config = dict(
    arch='vit',
    model='image classifier',
    dataset='capsule endoscopy frames (Kvasir-Capsule)',
    train_examples=42238,
    image_size=32,
    crop_scale_min=1,
    horizontal_flip=True,
    color_jitter=0.1,
    targets=['finding'],
    num_classes=11,
    norm='layernorm',
    norm_position='pre',
    activation='gelu',
    mlp_ratio=4,
    head_dim=32,
    fused_qkv=False,
    bias='all',
    qk_norm=False,
    parallel_block=False,
    inner_norm=False,
    patch_size=[4, 4],
    conv_stem=True,
    layers=6,
    width=384,
    positions='learned',
    pooling='class_token',
    label_smoothing=0.1,
    loss='cross_entropy',
    init='trunc_normal_002',
    residual_init='zero_last',
    optimizer='muon',
    muon_scale='match_rms_adamw',
    lr=0.0031,
    momentum=0.95,
    nesterov=False,
    orthogonalizer='newton_schulz_5',
    adamw_lr_other_params=0.0024,
    adaptive_grad_clip=0.05,
    cautious_weight_decay=True,
    magnitude_pruning=0.3,
    steps=9200,
    batch_size=64,
    epochs=13.9,
    lr_schedule='linear',
    final_lr_fraction=0.1,
    warmup_steps=460,
    weight_decay=0.1,
    adamw_weight_decay_other_params=0.01,
)
Rows from block 3 of a small image classifier, named by matrix and row number. Rows with one number belong to one neuron. Each number is 128 + 32 x the weight over its row's rms, rounded and kept within 0 to 255. All counts start at 0. Numbers have three digits each. After the name is the row's rms in percent of the matrix's.
Before each neuron's rows are labels from the 100 images, of 14976, where the neuron reaches its highest value: "top examples" is what is common among them. Only what is clearly more common there than usual is listed. The data: capsule endoscopy frames (Kvasir-Capsule).
# fc1: MLP up (model.blocks.3.mlp.fc1.weight, 1536x384), inputs 128-191
# fc2: MLP down (model.blocks.3.mlp.fc2.weight, 384x1536, transposed), outputs 128-191

top examples: finding: ileocecal valve; finding: reduced mucosal view
fc1.525 163:126127139128139110128128142109155134064152179109148084113118106132168121129112113140121155128098111142175109153106105128132109136169106128116101135105086128094186108128143188113107128074080114
fc2.525 147:093173107118165185148128128117128173073133128096127128128118128128093183088101132215128147136119083152113128162086118165128082128128136071131128145127128066163159128134103128048125094092094128

top examples: finding: pylorus
fc1.280 141:126216151132107122146124128099154147128128166156104128175128145128128129128128077128107093129128128125130137195128040166081178132138179128157162084165187103083123128166128129168128128078085155
fc2.280 153:149082101142072073154195193133128158100128083088132059141128094119163125075128169092128122081128194128133047128128164134230128146158128128128128083170128073108114149160128162128128187144102141

top examples: finding: angiectasia
fc1.126 102:128126183148128128128161093113103128128079148128128108114100176109112091093155128167101039185143072154144128164116033130142108128063166165139107136128156193093128132126128121065120143128156128
fc2.126 101:153177128089082128087128128171210099128136128128097128143128140114128178129176158109086169135181166199122168094094143125128128120058103128107099196152123181108180167099104049146173116128157085

top examples: finding: foreign body
fc1.7 046:163128130097128128173141083131128128128146111064114128128107197069200088128186106087216169128087128159128128128128128077091128141128057087128050090099128156128037168085128128129128150128128128
fc2.7 052:128134128180074128128128091107128148128149128128128128128101128128097143075103151110184128102089106093102119127108167074128128169053116128128110060128164128195123128072051129128115128127128033

top examples: finding: ulcer
fc1.277 086:152074128096156149109128109128194120145183158165128084160101119103128129173128197111148124035078161165117128112128128128079148128120170145098150060134067061195067128128128164140145128106104131
fc2.277 083:122124128077127148141210116128071128150128128128094161068173150196148080128128158128167119054128106124128128128144154143099142121128201151150128196128128122128087128116128128139128171157090128

top examples: finding: angiectasia
fc1.127 114:183107196128072128093154101093234128066128132128141079166066128158128128113146166128124128128143128128128086128193125117131123128128139128128129113154128097102106100113073105185158069169093128
fc2.127 115:078128055128140125115128128161121128175087128065157128131128123128161128146124128117097087132136210167114128118151128129090120083167150116129191093113148071128050085091128013059094128169128123

top examples: finding: foreign body; finding: pylorus
fc1.238 093:128139128169128081083213122109168090128144106131108128107128141128170115151079128150128112091127113106211114128194078145115066175128128128141045144128182128176105139128130131144104081128128128
fc2.238 102:128128141110082143128071128096138139128079146076197109128097119149171130112128128122120167168128139073128168128128145128128128128206128115182105128128091190191091088165166128152112087154151143

top examples: finding: angiectasia
fc1.24 035:070145119128128128128148083089128123128092159152128128128128062128114138128088128156128128128160041149128128128128128128141128128128143050128128128124128128089082066112128128117106144086066158
fc2.24 036:074095128163128128128082140138128055128182128128146128128068128056134143128128092118128128128170128140128074156128183052128129128071128168128128128158128110128203103128128150143128106128128128

top examples: finding: angiectasia
fc1.615 135:113128091163128245147154138128118128147117128117061147145150105144148143128134068151158103153159128213185154128128137122099164164128123113128124179104178119128156154086187108128168157093128156
fc2.615 129:128173117149124128169128158078132142170128137128113128111097128133105098104121140115110123149128086128179161128128124128099128128087168128166181117106183159131100134197128148109119181128162151

top examples: finding: pylorus
fc1.201 112:128118203113128156112133077128181175072097126152126168141142140128152099029140083075194128098148155105153098105149128139165128114125147128158128129150080106169128192110139099128158193128143142
fc2.201 104:128182156128156146128128128128099152092067126108128103102180118094106169198115128128153090123128091162116154152128080128091142106093188128128093128158131129126130134153128089142139106179128163

top examples: finding: reduced mucosal view
fc1.54 070:207128128157115128121128128128128128080068040142068128146165128166128185067090128128156128128128128128128132143118174128128128128063134128142128149128128128132128113196046190128109128148116093
fc2.54 082:124116149134128128172136192094177095128189186136134082099135067128176128126149158128116128115113071096189122135078133090128128039128128191084200213128181050120109127128128134184135102128192166

top examples: finding: foreign body; finding: reduced mucosal view
fc1.165 083:154128128128120108128128091195108117166115128144113103128128091139161065158190152071094194128128135128117097119135103174160095094128128128119128094128162092128117128108128131128127110128128128
fc2.165 082:152128143153128128173036128128118170101123145128128128166140144137176128113150180128107137068128126111128081135074095128128111130144128109128184128121128129177128174128146114141128128020158133

top examples: finding: foreign body
fc1.119 079:135170128128150107201113154136082128128158194128128055128119120105065105053128128137132110152131117103137164125154128128128128128087098128136192201100128161142107154180103106071056128126131122
fc2.119 079:124151128128115097134128160128128128157197136103128128108106128128161066148128128073178074196110160114136166100087086128137128128128128170156246069169120128128184128171192234128128136150179128

top examples: finding: foreign body
fc1.137 092:140154128120128163128176128139128090127110149128119153170114162062135128156230190128090117111141128083126139094078179108128191156093156160120128094128128128112135158152150102123128143162140043
fc2.137 096:067128128137125160134114128122201152128128169120101128128080128086200099181195041151188145128081160134090115143148121167146153128128072102107148163107183073198104124063128174129192096126125123

top examples: finding: pylorus
fc1.595 086:109103128128128128151128128128135128128107128169105133182131143131136063128101128128141126128108149128099128199128044153174107130128099066066128096128184023114143084155128111192076148128055156
fc2.595 090:128131088128136107128157128177154167128128075093122103128150126115128091095121086128145091128103169120148128118151118105156112062155103201128130128159172138159114102145133086139128172133128143

top examples: finding: foreign body
fc1.23 128:177093139128130213128128157122077090128113128032149092127141110092075179156154113128144128159117128160171128101174093164184255156147153164108057094128180182082128077035128128080087128173137081
fc2.23 109:166103103128111141183115128100093096127147187128144128159156096138150128149154183128137156122128155128168128095113128122187094150168128085136163128046155088096088150128186128128072090146084131

top examples: finding: reduced mucosal view
fc1.687 118:128128157128126108128097122128166103128094128122112128116177194133115128128243130140128141128119100128128128162113058110073141116126172183078125080050113150128128087128099128128141162128066086
fc2.687 110:130111114128166103117173177167125106115128112126083128128128084081119128084128128128128143128131155128128128135128146128139153080173093128199128128135217128128125128128131128145175154059094105

top examples: finding: lymphangiectasia
fc1.481 076:126128150141120124128128115128182128141128100108158115113181128174104179118080061122094128128134126104160130113133150128090116109128128030221103100142136118101076118128128125148160134128127189
fc2.481 079:128206126113094107081163173080121092145104072109155083108128108224149121157153128169128128104128083128128085160178131128181147128128131134063174133128139142158171164104093140113124069127128107

top examples: finding: foreign body
fc1.53 085:128152145128127133007200124128128163128128127130130128128128167128228058128126095128095115126128104083128096128124178109078078134192215159128151130128161144118124135069128128128128212085088128
fc2.53 081:128128086208157054077125127087128074172102109093211088125161069128190128128128110091096128141149128128128202128183137168179099083202063168065128128180079128141150128128128128075151186128114172

top examples: finding: ileocecal valve
fc1.757 169:188109104185144119125148128156140128131141128128128099118125185073069145152206125050150096128119126139128097142115126128085105128146124167200098107128162164128128148128134082142138128128088192
fc2.757 168:118144113138129092132088128124091145129128140129136148128143128170075128128068128073103128128063062079149166139076139094123151169111093133182128137141167050113100128184179125196072213133166108

top examples: finding: blood fresh
fc1.207 061:077128151226094128086195195124154120128105119128169128128157124128128128132128103104128145163189135146128128155134128128118121101128163137128137109073159128128169128128111121128107161133128128
fc2.207 071:123128055128128128083085127141128106128119179128128221152128187128128130094128140124128128095128128167111100128127128128121198160107128128158151126128126140128128174128092120108076093119125164

top examples: finding: pylorus
fc1.224 133:156128172105128034123121115128179086128119107128106131128128081143147170042126128128137119085143103128168136128107089092128183129128193122165128177050128128144150128083098132128155142092077088
fc2.224 128:128128088090128128128137119135091175128069118128108121052184111178099104165096128128186149128092142142149128197087119108045155126118139128151138092110134191097107081090137082133116128089128160

top examples: finding: foreign body
fc1.530 082:128128136135063127093091089094128128145169117106128099197128128037180092092106128108121082104155147128134148123168054128128128128128090120145116062097175128188113128128174130132128087097127188
fc2.530 087:128092128126147111168128079128084138094128161188139150128033128177089109151121175128128204079128143128089205169104165107171082128066128140128170128128128118128071154123123047168147155128145069

top examples: finding: foreign body
fc1.56 050:128128128049115128145128128099186202128159197153128132134187128118186116163128128152105172117128110109128128164128107128128189128128105080087081136136165117039090174128128054128106176128206101
fc2.56 053:128092166071128163128177131128148152128128128124159084084109128145162128049116120081122128128128173186080168146118128128128111145119128088118175125205126180100209175112128128113128128128128128

top examples: finding: blood fresh
fc1.587 078:120110128053128128128164051128128185169128097128128191128129128090127099128129133128090104155103159074128111128122128131189128128149116137128113188128182079134128106116157129105161046128128094
fc2.587 088:139128146128128196120123095059128125187123118128112127114205135159162112128128128087128128144153133224161091147132163162069138046148118164099128119149128180151128128151131128106166119147106216

top examples: finding: ileocecal valve
fc1.94 067:128169154154197130084128128070123187101097159141128128172179133193193177101147099128140110101128128111164128151058083195144107149111128128128128091128128104117178128125128188140128165153128128
fc2.94 064:075160128128128103039120088089128098169122104128128128157143189067198156128129217128152128149210128156128128183166117167156127128154122128094087055102072128165042128128128128130123105128138112

top examples: finding: angiectasia
fc1.198 155:128053128143169100128199128128150158162170078143135144115128128143107128107081121206100127128115179109128128144171128126165078148115179131128128106128178160128093128155137146203072128105174128
fc2.198 152:128144173123165128092128128097122099120128113145165158082129108137104130128128164128116128162128104128119152169077167056104128145167130052106107128082162078130164130101112156167183149143161128

top examples: finding: pylorus
fc1.161 061:128097152102128146089176128119128102109128122077128128153128128128128081158128159128184155146174128137128128167154157128141128128149226145128124117115097174128072034128105076179128155124159128
fc2.161 070:128128097128085179131150112128128128109128159084156128017149173101108128130201128093104128102113128135128128083078128144129112128212128091128197169147128151163123169109128105150128128128128128

top examples: finding: pylorus; finding: foreign body
fc1.412 079:103174154128101155128128109101170165040113105128185186164076140135126126128184147065175147148078144169128155109173174100148097082150108128103086100144133089188106132143168128108122159128172129
fc2.412 078:125172121125143143119063076128073162153092141168128128128094149226118161131114174093128141128161068061128113144144153144107072154211128055140154153161128182128128144158128127128128128070064128

top examples: finding: angiectasia
fc1.359 084:091147133108128128128123126079128172172114215135188135128128128128128098184128128116128128146131116167141128154080122127114128128126136128173063166156160069128128177128128137156183185128128111
fc2.359 091:128115105147169076255073109152128118101144119106100134044128159128180128092148120206128140060128128165128151128128127128128128159067137107156128056101179162072125089128193138128128177135113106

top examples: finding: foreign body
fc1.141 117:101128099126218078128128142128128128103103126144128128121103086128175093098162108104170128099101072127190101150128104126128128192128160155089194234163134111179053128066167045162166030132126133
fc2.141 125:128162128086149128128136128105128131128119128142128163189084191094075128100128139193177138114128128166162128128128199101124225082178132101085128140190181129085130128128069092128128136210097112

top examples: finding: reduced mucosal view
fc1.259 077:163126128122128128128128087118128160148128120085091128147128128146079136147128128103128074130090166128142131128141098059128128067128164128128148084128064091128128136074129183128186128097172067
fc2.259 075:085087091154164128090128191128213138089128177133143128152150126128158128164153128128128090134128161163106095128128171108076078166165128128128199110136125128128151133128128139129165128128131119

top examples: finding: foreign body
fc1.368 132:109083128152128150133137117077128168179140138120141128137193128128134112193139084111128128147189128113163152155080128131161164128173078168128074162128128147099167128141125143128128164091046128
fc2.368 145:086130106112159093024124141128173102128142121167100131128108136130180167209132163136116128128128128062128128183072128087136221171133120149057132152128107154103128111128127206128072051128054128

top examples: finding: pylorus
fc1.222 046:160105128063123148139128128183128139128120110128128158128128125205187162128164113128128128092164108043110060128108147128193120167045128128142128165119192057153128157101128178097141091164117185
fc2.222 049:128090128113134206173109174102128152151128114090096128081128173128074128091128144079198073127082176157154101128128128128151118128191128052153111162128156128128128158076128158145126142128125130

top examples: finding: reduced mucosal view
fc1.430 171:113128073128143129129128119099128148086124137233093184118157207180092168134131098128118125127126192128102121107167133105165104119128171068068128128097128114092070140057149137120151145118132128
fc2.430 150:128165154155128128069122066129128121055156126113155128129184128079128180127110164158154104120114085104128128081103111125139109162139133149106118088120202135128128112128069128128121086070128145

top examples: finding: foreign body
fc1.526 079:128093128128128147134131195138075184128165040128128099114128128117155128116074136078128101128124053023143072128153083098128203117174162149153086128107161184199128163103096084238120077140145128
fc2.526 074:128157130128134147191128243128128128202105161033128128128134078153153128058109128128128128093136134128170128156112146128128128128118128105127146116063187128112128197128042054166077147126128128

top examples: finding: ileocecal valve
fc1.675 116:153159148102128128128128099095149151155096128139150128077155128168116128128093124109128104159111128128120128128138121111119105128178128153191167141112128128130154196128160123177121128110145128
fc2.675 114:101126156119075171088128153134167128128196107128134128128127045156179128084052138128128128095112128128182128129128132128128124128128125128128126116156127171157131134155051104128073128151128131

top examples: finding: ulcer
fc1.636 058:091128128128146160128100128128094115128128123132128128129173128176128072128128118128128154156095173080188109060171202128079127138151101146128128133128186128128065134128128147089096128128128138
fc2.636 062:128113095095103033166128128073127128128128114201128082128128128128201146128128108128251128174128092082087128083056097128128128128173128128155128128182133111128106128114089075184197084185108128

top examples: finding: ileocecal valve
fc1.497 089:155128150155174102177079128128131070155128128128108146154124114137094128122135092109155180187160209092185142108153176152143036133175128128170128103128128128128092107070089128133180079100148183
fc2.497 088:115166128086125076109128121125109134074128131193099105155128130089128093095158094128119128128143075122128073105128163097060110128091137075128132128144128136128154128050128128168136131148104132

top examples: finding: pylorus
fc1.297 166:121132179062085074062122128152123103142110135122128115089164148128121128128175101158119057128096171174109128128134154190128111128170174104128218090129179132128195140125139067093066109128172128
fc2.297 142:139128136183128128120073170133107112184129097149128107135126084128133120079080078146151088128140128095172180128115183135082161167128189098121136095128169150128175147128178128159067171140121128

top examples: finding: angiectasia
fc1.740 085:108101107128170135072162168128128090159079128135125128098128106140128185078088128108099187135072069179185083128155128119053128128151075080128152127128174171120085128138128121128101219128174149
fc2.740 083:128173191200128128102128128163167128114125134109114106064142098117132128044106153128041128149128128128208147152128128098128136118103174128080102184105100113128078110124062109128128113128152178

top examples: finding: pylorus
fc1.247 117:056088133198128147128128128128150118184101155108063150164120120128128128115160113085198128087052128128174149133170128153111108098202128155094065108044071105131128200124055081136139106146128128
fc2.247 126:135161098150161128128216111110172086140099128128128102128188128161114153166128132187096127204128068077203128128128128128126188128086186128109139128054211156111167128195148128125088128182102128

top examples: finding: angiectasia
fc1.324 090:171135128155135150128109100091128134128128120140170128181128126128140172128092152128128128154119117128128108140147087155185128148085131154128136098155128169091121153128152128071134179128063124
fc2.324 085:096128143124128101149218143128144146093080119146114157110212084133128124128128128155141154170128158128181100160128128128128128169138110128169128119128112160121139128121141147166110128103176136

top examples: finding: reduced mucosal view
fc1.570 066:139136165192135128128158059138093128105128115128130056206128255063128047137128128176128105128128123128114104086241128128066128070141128143128128128125128208128128128128128128128198110128128103
fc2.570 073:128103114097128138128128128114128043128131093128128117128114128128128128108114128128188174128128128202093128128128113074195187139128179128107095128111185164128174156125128128147201099153134175

top examples: finding: angiectasia
fc1.545 119:079100159128126112172128154221128128195068128128056084154153190148099201137092078078092176128128040232053165137080128128128127076128122058140116094144097110128165147122089153128121128102141128
fc2.545 124:088150128152128188121091083155128040086137145133136107128128151093140059112134128128124128128140104185139100089088128053110128193110128128128126138153057179125134178154128128188128134128103128

top examples: finding: ileocecal valve
fc1.40 117:186128111138144134128116128128112165148169128070131068083193168128173195157088051128128089119180128114165128137095156124086135137161123128128128101164168172098104128127224093128190113101128177
fc2.40 113:077217100128128103173128128128128151123133127086115128128097093128133136121128061128128128114157122094128156136111110075128181128134128128226128141128101115173214128111155162128163128175128128

top examples: finding: angiectasia
fc1.665 061:068128128128128128128128093128055159128164145128073136128057128101128150128128095164102128128101128128128103128128152136112128118095128126162223111056097190099120139215128114128106128128160132
fc2.665 069:128106101192128099128146042088110062136171128125176128197106060103104092128152113054128128128128128073128099192128128128109104127128132108128098128202128131165180169108047121083128132220167139

top examples: finding: angiectasia
fc1.312 052:071141128115007184139141128125105177113128192128128128142092128128128130104128140128095128131151069150106196133173128148097128158128128094225128119144128113143246125145147169128134190105128128
fc2.312 056:128128128207085191128136069128099112128000202128128138128058044128040097069138128128128106128163128141128058118134092136067128165142155128128117128084190128128166128103173115133128128128190153

top examples: finding: lymphangiectasia
fc1.471 035:100108128128171128128128158128035128128128128029128128128128169147128128220094128147128059154074127128129185111105128160168090128180128202159152082200072085136128115088167099128101128128119128
fc2.471 040:128176128149158140139171064111152089128190171128128131098078072026128128128128105137123115128128064079128128128088128043193128049128144110128196128128103093128128122224057090127190128142128128

top examples: finding: angiectasia; finding: pylorus
fc1.654 108:128138128198046128128173114128164094102141110093128170175127128110128232104106128114093103128128082107128166140165119084128115133128135128179128131105220144111128154082172140128128123128162138
fc2.654 113:178128156128148168115151130150122174096065100131101121136066128080180128021128086176128109136122128153111115128118125128128128128079092128089128129133212128128091128146135128113128173128158098

top examples: finding: pylorus
fc1.584 079:118179146128155130128167182031128128128105106183147065176092105128128109114128128103111104163134148128128149175149128163128135104128128164063128111125177128128124077133128137169056184109079128
fc2.584 081:169170181174126128128107128099163145128091141144118128162128126115151085128138187093094126121093128148089128091085128128147210135128068140047118119128128117111164115062112091094106124096188047

top examples: finding: ulcer
fc1.293 078:128128128112099128172114128095116045079145128128063128188151128128069128099085132081140128103124128136128115128128141146133091159077057157128189124093128128136128140120165091125095164128065215
fc2.293 081:095208128148097128071087128149128095083180128128128128128190128128125169059128141085128128128066109128128128161168140147144154147165128127169128098143147160128079128128079128128128126169132128

top examples: finding: angiectasia
fc1.223 127:128128116128128128128135104173128112117149128158059128134158109128026128130128087187088101128128079158158164098164178107129075128128137041122115044128137147100128071176148052165152128161128128
fc2.223 134:091128121157097127123128128148083138053141057093116128188128101128147109152125128118128128197176164128107068131084117204094102168106078128133190152164128110128104105128160124128154179178128128

top examples: finding: pylorus; finding: ulcer
fc1.551 098:147169128152128120128130111181000097128137206093162128128128128091128128128128128128128128138068128103150119128102163128125128128166113128128128193128174077044078075122128028143143133177097128
fc2.551 099:129111099104144128128128128128078145141128131209128153128171192052128164128128093128128128062211137103128128128128124090115128175128128215172128063128128128179201129158039128077128128128135162

top examples: finding: ulcer
fc1.355 103:106128116160145128143074133128107112181105128128128206128128117163166128110079092184074128179145124135099169067198128172098050185128098128160073212190181156128135127104134074131128126128080128
fc2.355 111:230157128163159128165128174119114155128098085148123084134062116221171120168128171183197110079120141095170128129128152128128142160161128092108159127086113184128128128149061128138128098099104128

top examples: finding: angiectasia
fc1.565 083:041128128067154128169141089094119116128097128128128128128072128162140128101125061195128106161128067096137128141128140124128132060114128135105128128127097100128128178128068095098192165155128171
fc2.565 093:118128111128189170067128211080100190185128102114128094162125134069128068136071128095128071128128128160114158152189089148125106121076102095139149076128092075154128101054128105087146128123128128

top examples: finding: pylorus
fc1.296 085:089207128108090141109158174127096083128106097128128120128129112081109118128093095123128097132068117086084126128128175176094122101128128128083130141138121128128154113113033128164085128127128102
fc2.296 084:108090178086096160155128131170081128128208128094128096144098117128098128110141121128139207151124133131128068149088128141128090060176128119128072128128120171040128111086063128184076153128128128

top examples: finding: ileocecal valve; finding: pylorus
fc1.55 110:128128128051172198106113166105140113033082128148128085174128140128054175195128128096128135162146128088176128148128185128120076090128128134181104119137128101090112128117148116103128128128164128
fc2.55 110:147128128128204128132128082075127128080205057112109156105155131137142128148158128105113128163142185128121186182112128125122145095083144119097136153078055128126114128096032161105203128128094178

top examples: finding: foreign body
fc1.333 045:077128180149123128128104165153147056071128185091145128128128128128128098128128110104139162128128142128143128128103118179205128084128128091128173109128061128077128174144131128128116128096128128
fc2.333 052:159128128140128135176128128128128128181129128088074128074118128085175128101081090153130128064095074128128128128127128065128128183128189136173108128180128128128128106095157128128128128092128135

top examples: finding: pylorus
fc1.679 028:128128066138128191188100146161128172128128177155094144128128164053116091128102183201128043096092116078147128128128079128141126128135161128172128128128128128190093128128157128128128153128095075
fc2.679 032:164128128192043099062128203128128128128128145128180095173095171073128128128128165148128128128100188128061042172128101043128149128126128119093105103163138090186128128128121115128149157158200137

top examples: finding: blood fresh
fc1.25 082:117101128128087119128080128198102079229075171096128128070154158128128115079162181136089128128136103128083128211123085149178119196128128106179092128149142128078090148150128128115124096138110135
fc2.25 086:091154128128059173128128128128056149123128078098066156207116128129118099120137128128154128128128128101128109079154081125128128187114131114085129100140140128128116128159133075206092128071128128

top examples: finding: pylorus
fc1.645 118:107138128164162105128128054129128080161079099128084128128201128214156060128168137167073128128118079128173085088128128037121128128109173224125120137111146188128139128167108119104115128147128163
fc2.645 120:128184129131144090181163129124123134080128084095139158128134078167058166128100088157141113151184176115111107143128128173133117128096139106128133062087151128128129031148135132111112100099166114

top examples: finding: foreign body
fc1.649 030:128088128128128128128128128200134128102128095128128158153145152121128121128128101128168112061128072192128128146148128179074128128128128092064162128171128146128128123065128128118132128126128135
fc2.649 033:135141179128128089146128165109128067129128128128128128103091128103148165070128066205128128128128124128128128128128152053128155164146149085128169172173214158077172128128177128128128128128150053

top examples: finding: angiectasia; finding: blood fresh
fc1.400 086:135120096128128134128207046128100123128128171155128128128128128156118053128167181128128123107153105203188119128168128116143128144128188128128154065166128142095128097128157128121171139170184128
fc2.400 093:109128179178151128128128167128081112187128130128115174134057116042160109110100115129135106063200094031165149128128135128133071148129146128136179128079212128099138077107114128109184128128173128

top examples: finding: foreign body
fc1.77 080:128128128128073166098159128158135132126109107118118128127122099107123148128128128068104153181153204169165114126128128096167165145101129101134146109128128128051128128128134144140058128164113143
fc2.77 077:094140091169128128180128074122172128128168128130128133175128161106128128127126125094126119128114128133140092156080121135128081126128180121104128181077128101128174164132128017123128168119128164

top examples: finding: ileocecal valve
fc1.231 097:128178209128146128143069128097128128128128128128128148149186128128128200131114128165128149029128069128100106128128128128096209128128160143109128097128128128128189111192176138128128116031041108
fc2.231 087:128190100123128116157128128084128128128066128128128128124158148143140128110128127128128098105137093143138128167128128128107128098182148117206190128136106128105128152128112003173128071128128128

top examples: finding: blood fresh
fc1.362 034:128103128090058108150180082136128161116128075161096105193128094171128123174105115170125086087124128094107128116097139108123128165168128128077136091128180120107128128065137186103128164128205056
fc2.362 034:128101099128171128139195128128111059177166111154083099189020128108103128128128181117145077116128128170128155156181169182152157104102092150128128128092154128109128107128095128084145128128128100

top examples: finding: pylorus; finding: foreign body
fc1.755 148:141148175128156147047184125140075128128090154155199173169069095137128150128150129113176178128161176128128137176128128171170119128114129157158106109203147128095128112095208111127125110094130158
fc2.755 147:134125128187118200106103128118155157117092167170124128128128153067121165099139123114160178174085128132111179128140073203082134045141107100167198158110168111068128129124128130095106088123093122

top examples: finding: pylorus
fc1.502 049:170093128113111193066149162196093096155059126128128079075158179171172136063128128090187174128128133155113092128101172128131176139128057174115129128201226100088144181102102002108134161169171112
fc2.502 047:128092118153096128128094128128058171196128128153171119178153114073166144081127101128128185037112071128128135146141128140110068129128086113099132159086099134106128128181157128093128050153129153

top examples: finding: pylorus
fc1.268 132:099084128120138147125153092141136086128190114107096078039128212155073166103149127117204094118089102128172128154087076077128078133128176092128118195073156162196114142160170132128128158111075125
fc2.268 137:154128154128162117138114065128182151151128118128076135066083138154146004104128167164189128143128081067128101083128153128128183183181188117110180105084169116129117092127144128109117103187128131

top examples: finding: angiectasia
fc1.376 039:128128128153128128144128113128087097181192108128142158128128185128128180163128128105128045137079128128143099128102080057128172199128128162131172128059128082128150095128181128095128128128101073
fc2.376 044:154128073138125128056099139100128128108096128144128084102098074128085128128128077128128139100128108090056108128105041194069073128110105092128094042128161206128128128128116155128104083140128128

top examples: finding: foreign body; finding: ileocecal valve; finding: reduced mucosal view
fc1.483 093:128107110148118071153051108127177133105024128124128076181115073152099137128179151128162139177109128023088126117166073165128148133127166064149067134114135125128101076112095094072143126141134135
fc2.483 095:118155128135128161161151179103153061095142128127078128128088164227128168139137098128128128095110127157204084059095128124105115189172121174059181124058128054154116128201149118091128128191078110

top examples: finding: blood fresh
fc1.390 062:152114125134096153128120116128160102125085109174128128056124099128163128128103128128128082128086133082133128235128128128128099114137112128128101072033177128128054140107128128217125128122128128
fc2.390 071:128152087162128135155128128103128128184063121128139050128128152128152158128128128153128100128128110128128124128128128128182112128128112077128123128152128121128128164183092128128128128119129112

top examples: finding: blood fresh
fc1.444 122:158128150098135110194126157148079079186133163128191178075041074069128128123167176152112140191139159100162087111147154128121230120113134084154085110128211164128113118115141123106078050163147109
fc2.444 123:162128128142128128173128103121150169080108093124097128112110125050144135064128119094128128128128108128111171074123128219196128144107128098128136055146128128122083191085159128128103114073128138