config.yaml
train_examples: 42238
targets: ["finding"]
fused_qkv: false
bias: "all"
loss: "cross_entropy"
init: "trunc_normal_002"
magnitude_pruning: 0.3
batch_size: 64
final_lr_fraction: 0.1
Rows from block 2 of a small image classifier, named by matrix and row number. Rows with one number belong to one neuron. Each number is 500 + 25 x the weight over its row's rms, rounded and kept within 0 to 999. All counts start at 0. Numbers have three digits each.
After each neuron's rows are labels from the 100 images, of 14976, where the neuron reaches its highest value: "responds to" is what is common among them; "colour at peak" is the nearest of a few named colours to the mean colour under the peak. Only what is clearly more common there than usual is listed. The data: capsule endoscopy frames (Kvasir-Capsule).
# fc1: MLP up (model.blocks.2.mlp.fc1.weight, 1536x384), inputs 192-255
# fc2: MLP down (model.blocks.2.mlp.fc2.weight, 384x1536, transposed), outputs 192-255

fc1.1:500462434517454500519473471500449500522462456512500577466500512500500500500464527500500500500500481533500508500471501465480536500517545474500510484496500500433500500475500474482462500547500495
fc2.1:527500484500515500450500495552500461500500500489500500500500477487500504500500500500514498552470485500489500500500535547480492500469523500439500511465500466500500518500479500500500508523500550
responds to: finding: angiectasia
colour at peak: orange

fc1.747:475486487470485519460445474505535513548523519500491447514500525500474500528487435500504487500495512398506510439515500500530453458521500457497496526536500501489500515500500457512483532470538482
fc2.747:504497520480478506500489500500518480571512513528498513499500519500500567500500487460542492500456494500495500583500489533499496536521492450519476492534465487500500500468500549557485500500500477
responds to: finding: angiectasia
colour at peak: orange

fc1.108:500505500528534498526527472529500474492494451468500466496500539500500519449500482481473500500488500500502488500499499500525511488487500499551513500522439500444500465526500500529511550462541500
fc2.108:500537519500500500542500526500541474542500528469529519499500470500544500500528500412500500449500500461471568500451500471512521503475500500505500560518446500500429478474500500480460543475500500
responds to: finding: angiectasia
colour at peak: grey

fc1.619:463495500500500581500410500500500451490500469533542524453484495500500562507481456568500514500500543493416438500560472517500452500525500506492500517543452532529500463548494500500520554500500470
fc2.619:430499500500500500500437500500500500500500500500500465530453491453535461493500500570520500446500500500473511536489500482458500500513500488500520527518500512500540500458552500543491500500500517
responds to: finding: angiectasia
colour at peak: grey

fc1.22:422527494472500493500454519472517557484522520516533495526530498520529503538494545532508469485466527464500459500521498492500500506505475496472447473513500499501508461500500468500500509512472469
fc2.22:500518459481497495496495487507535549500482428474522510479504500520500514484524482500479491517532491500500538513503496500486525500561499500422500500475548524499497538500490504508517479485476494
responds to: finding: ileocecal valve
colour at peak: grey

fc1.445:460509500492500500450500500500500484484500500500487500500538500500465498500496518504500500500472500465491520495500500500574515534500500542463557500472539513500466501500500494500485509500500500
fc2.445:500500500498500480520528500521541510522500483498496485554486465445533500530467500490493500486465500500500500500469500585500516500500525526500498563454464500477516535515497476521469482500484500
responds to: finding: ileocecal valve
colour at peak: orange

fc1.177:532496500508500454500500528524511513500523521542457487483435500521451500547502481521500495554491483496500496533442515500482489460522530510456500566537498576480478517500514505484500513552500500
fc2.177:520500479521473502542465500500504552506522515468482505500498509487498505500467532500500479550469562483500500499500523513512503500501500500473481512472470537546553483534544500500500494518460500
responds to: finding: angiectasia
colour at peak: grey

fc1.210:481500514447502545500500500534529500555464472513500507489481500479500500488488525500500493500573498508480500508528505517481508496435522500516512500451545489511500568500484497525509475461453510
fc2.210:542456507500487470480487454439500500476485544439487501492489548506553498477536500499472460473450469500522528511463530537511479488496516505521516476500535497461500470500481508539472528538485480
responds to: finding: ileocecal valve
colour at peak: pink

fc1.543:500500500552496549550500491528467533478424515468480463498501493471500462527490425505483450422500499448507512498500551500500498543483500499478477500480459500500552486522502465480495517468529460
fc2.543:477549500510490516500451500500504500486462487494514471500464500500457507500486462525500487500500500589500500488514486446490475540491478495552504501500513500500500536422500485504517482536467522
responds to: finding: ileocecal valve
colour at peak: grey; pink

fc1.164:519500462500513503486509500472507596500472485500500492474487508500481475559501500536483494459500500484500440486500490505473494500500504458500485439492538496475520466498500466503500500500485509
fc2.164:442482469527486527500490500515494500524511539500484500477500500542454500497497512500500503523500542500468507525500464488500518511498476519546500489532482479539476500517500480514523538527462510
responds to: finding: ileocecal valve
colour at peak: orange

fc1.197:500450508500504500447500528460461521500500515540500469454500514486519511549442492500500542500533528500553489546455501500500457491522500494485565547476441521524500553496489595500497464500528500
fc2.197:526442528511565500518525502520544498500533484475500500524438536534500541500500554468500482500485530485487500471488483480497514513454500500470500482466458479509500500497526463500541458500538500
responds to: finding: angiectasia
colour at peak: orange

fc1.17:500497500455524500500495490561473488500516473498500489520472498500469500500509514526502524490549505505528499520535515500480465500450504504453522518500509475534490461468479500504522500537506473
fc2.17:476500500500516513494480521500451500500512524475491500500500497495465520500519473540500529489469529500454432500500518522500557472482475555505500500483518484500483463465535513500479516485498521
responds to: finding: angiectasia
colour at peak: grey

fc1.641:450490500475507518500474535531463474498500500500500488532494547529500500500432528453524500504500500473500500521451546500500500511500500500501500500502510500500500500458494487517485494471439501
fc2.641:500500472500500582502536518431500500500492539500500534549489529500518514521500500500506496530485547499483507491500500500486495487497500482500500525500500512460497502500510570468500507519555523
responds to: finding: ileocecal valve
colour at peak: orange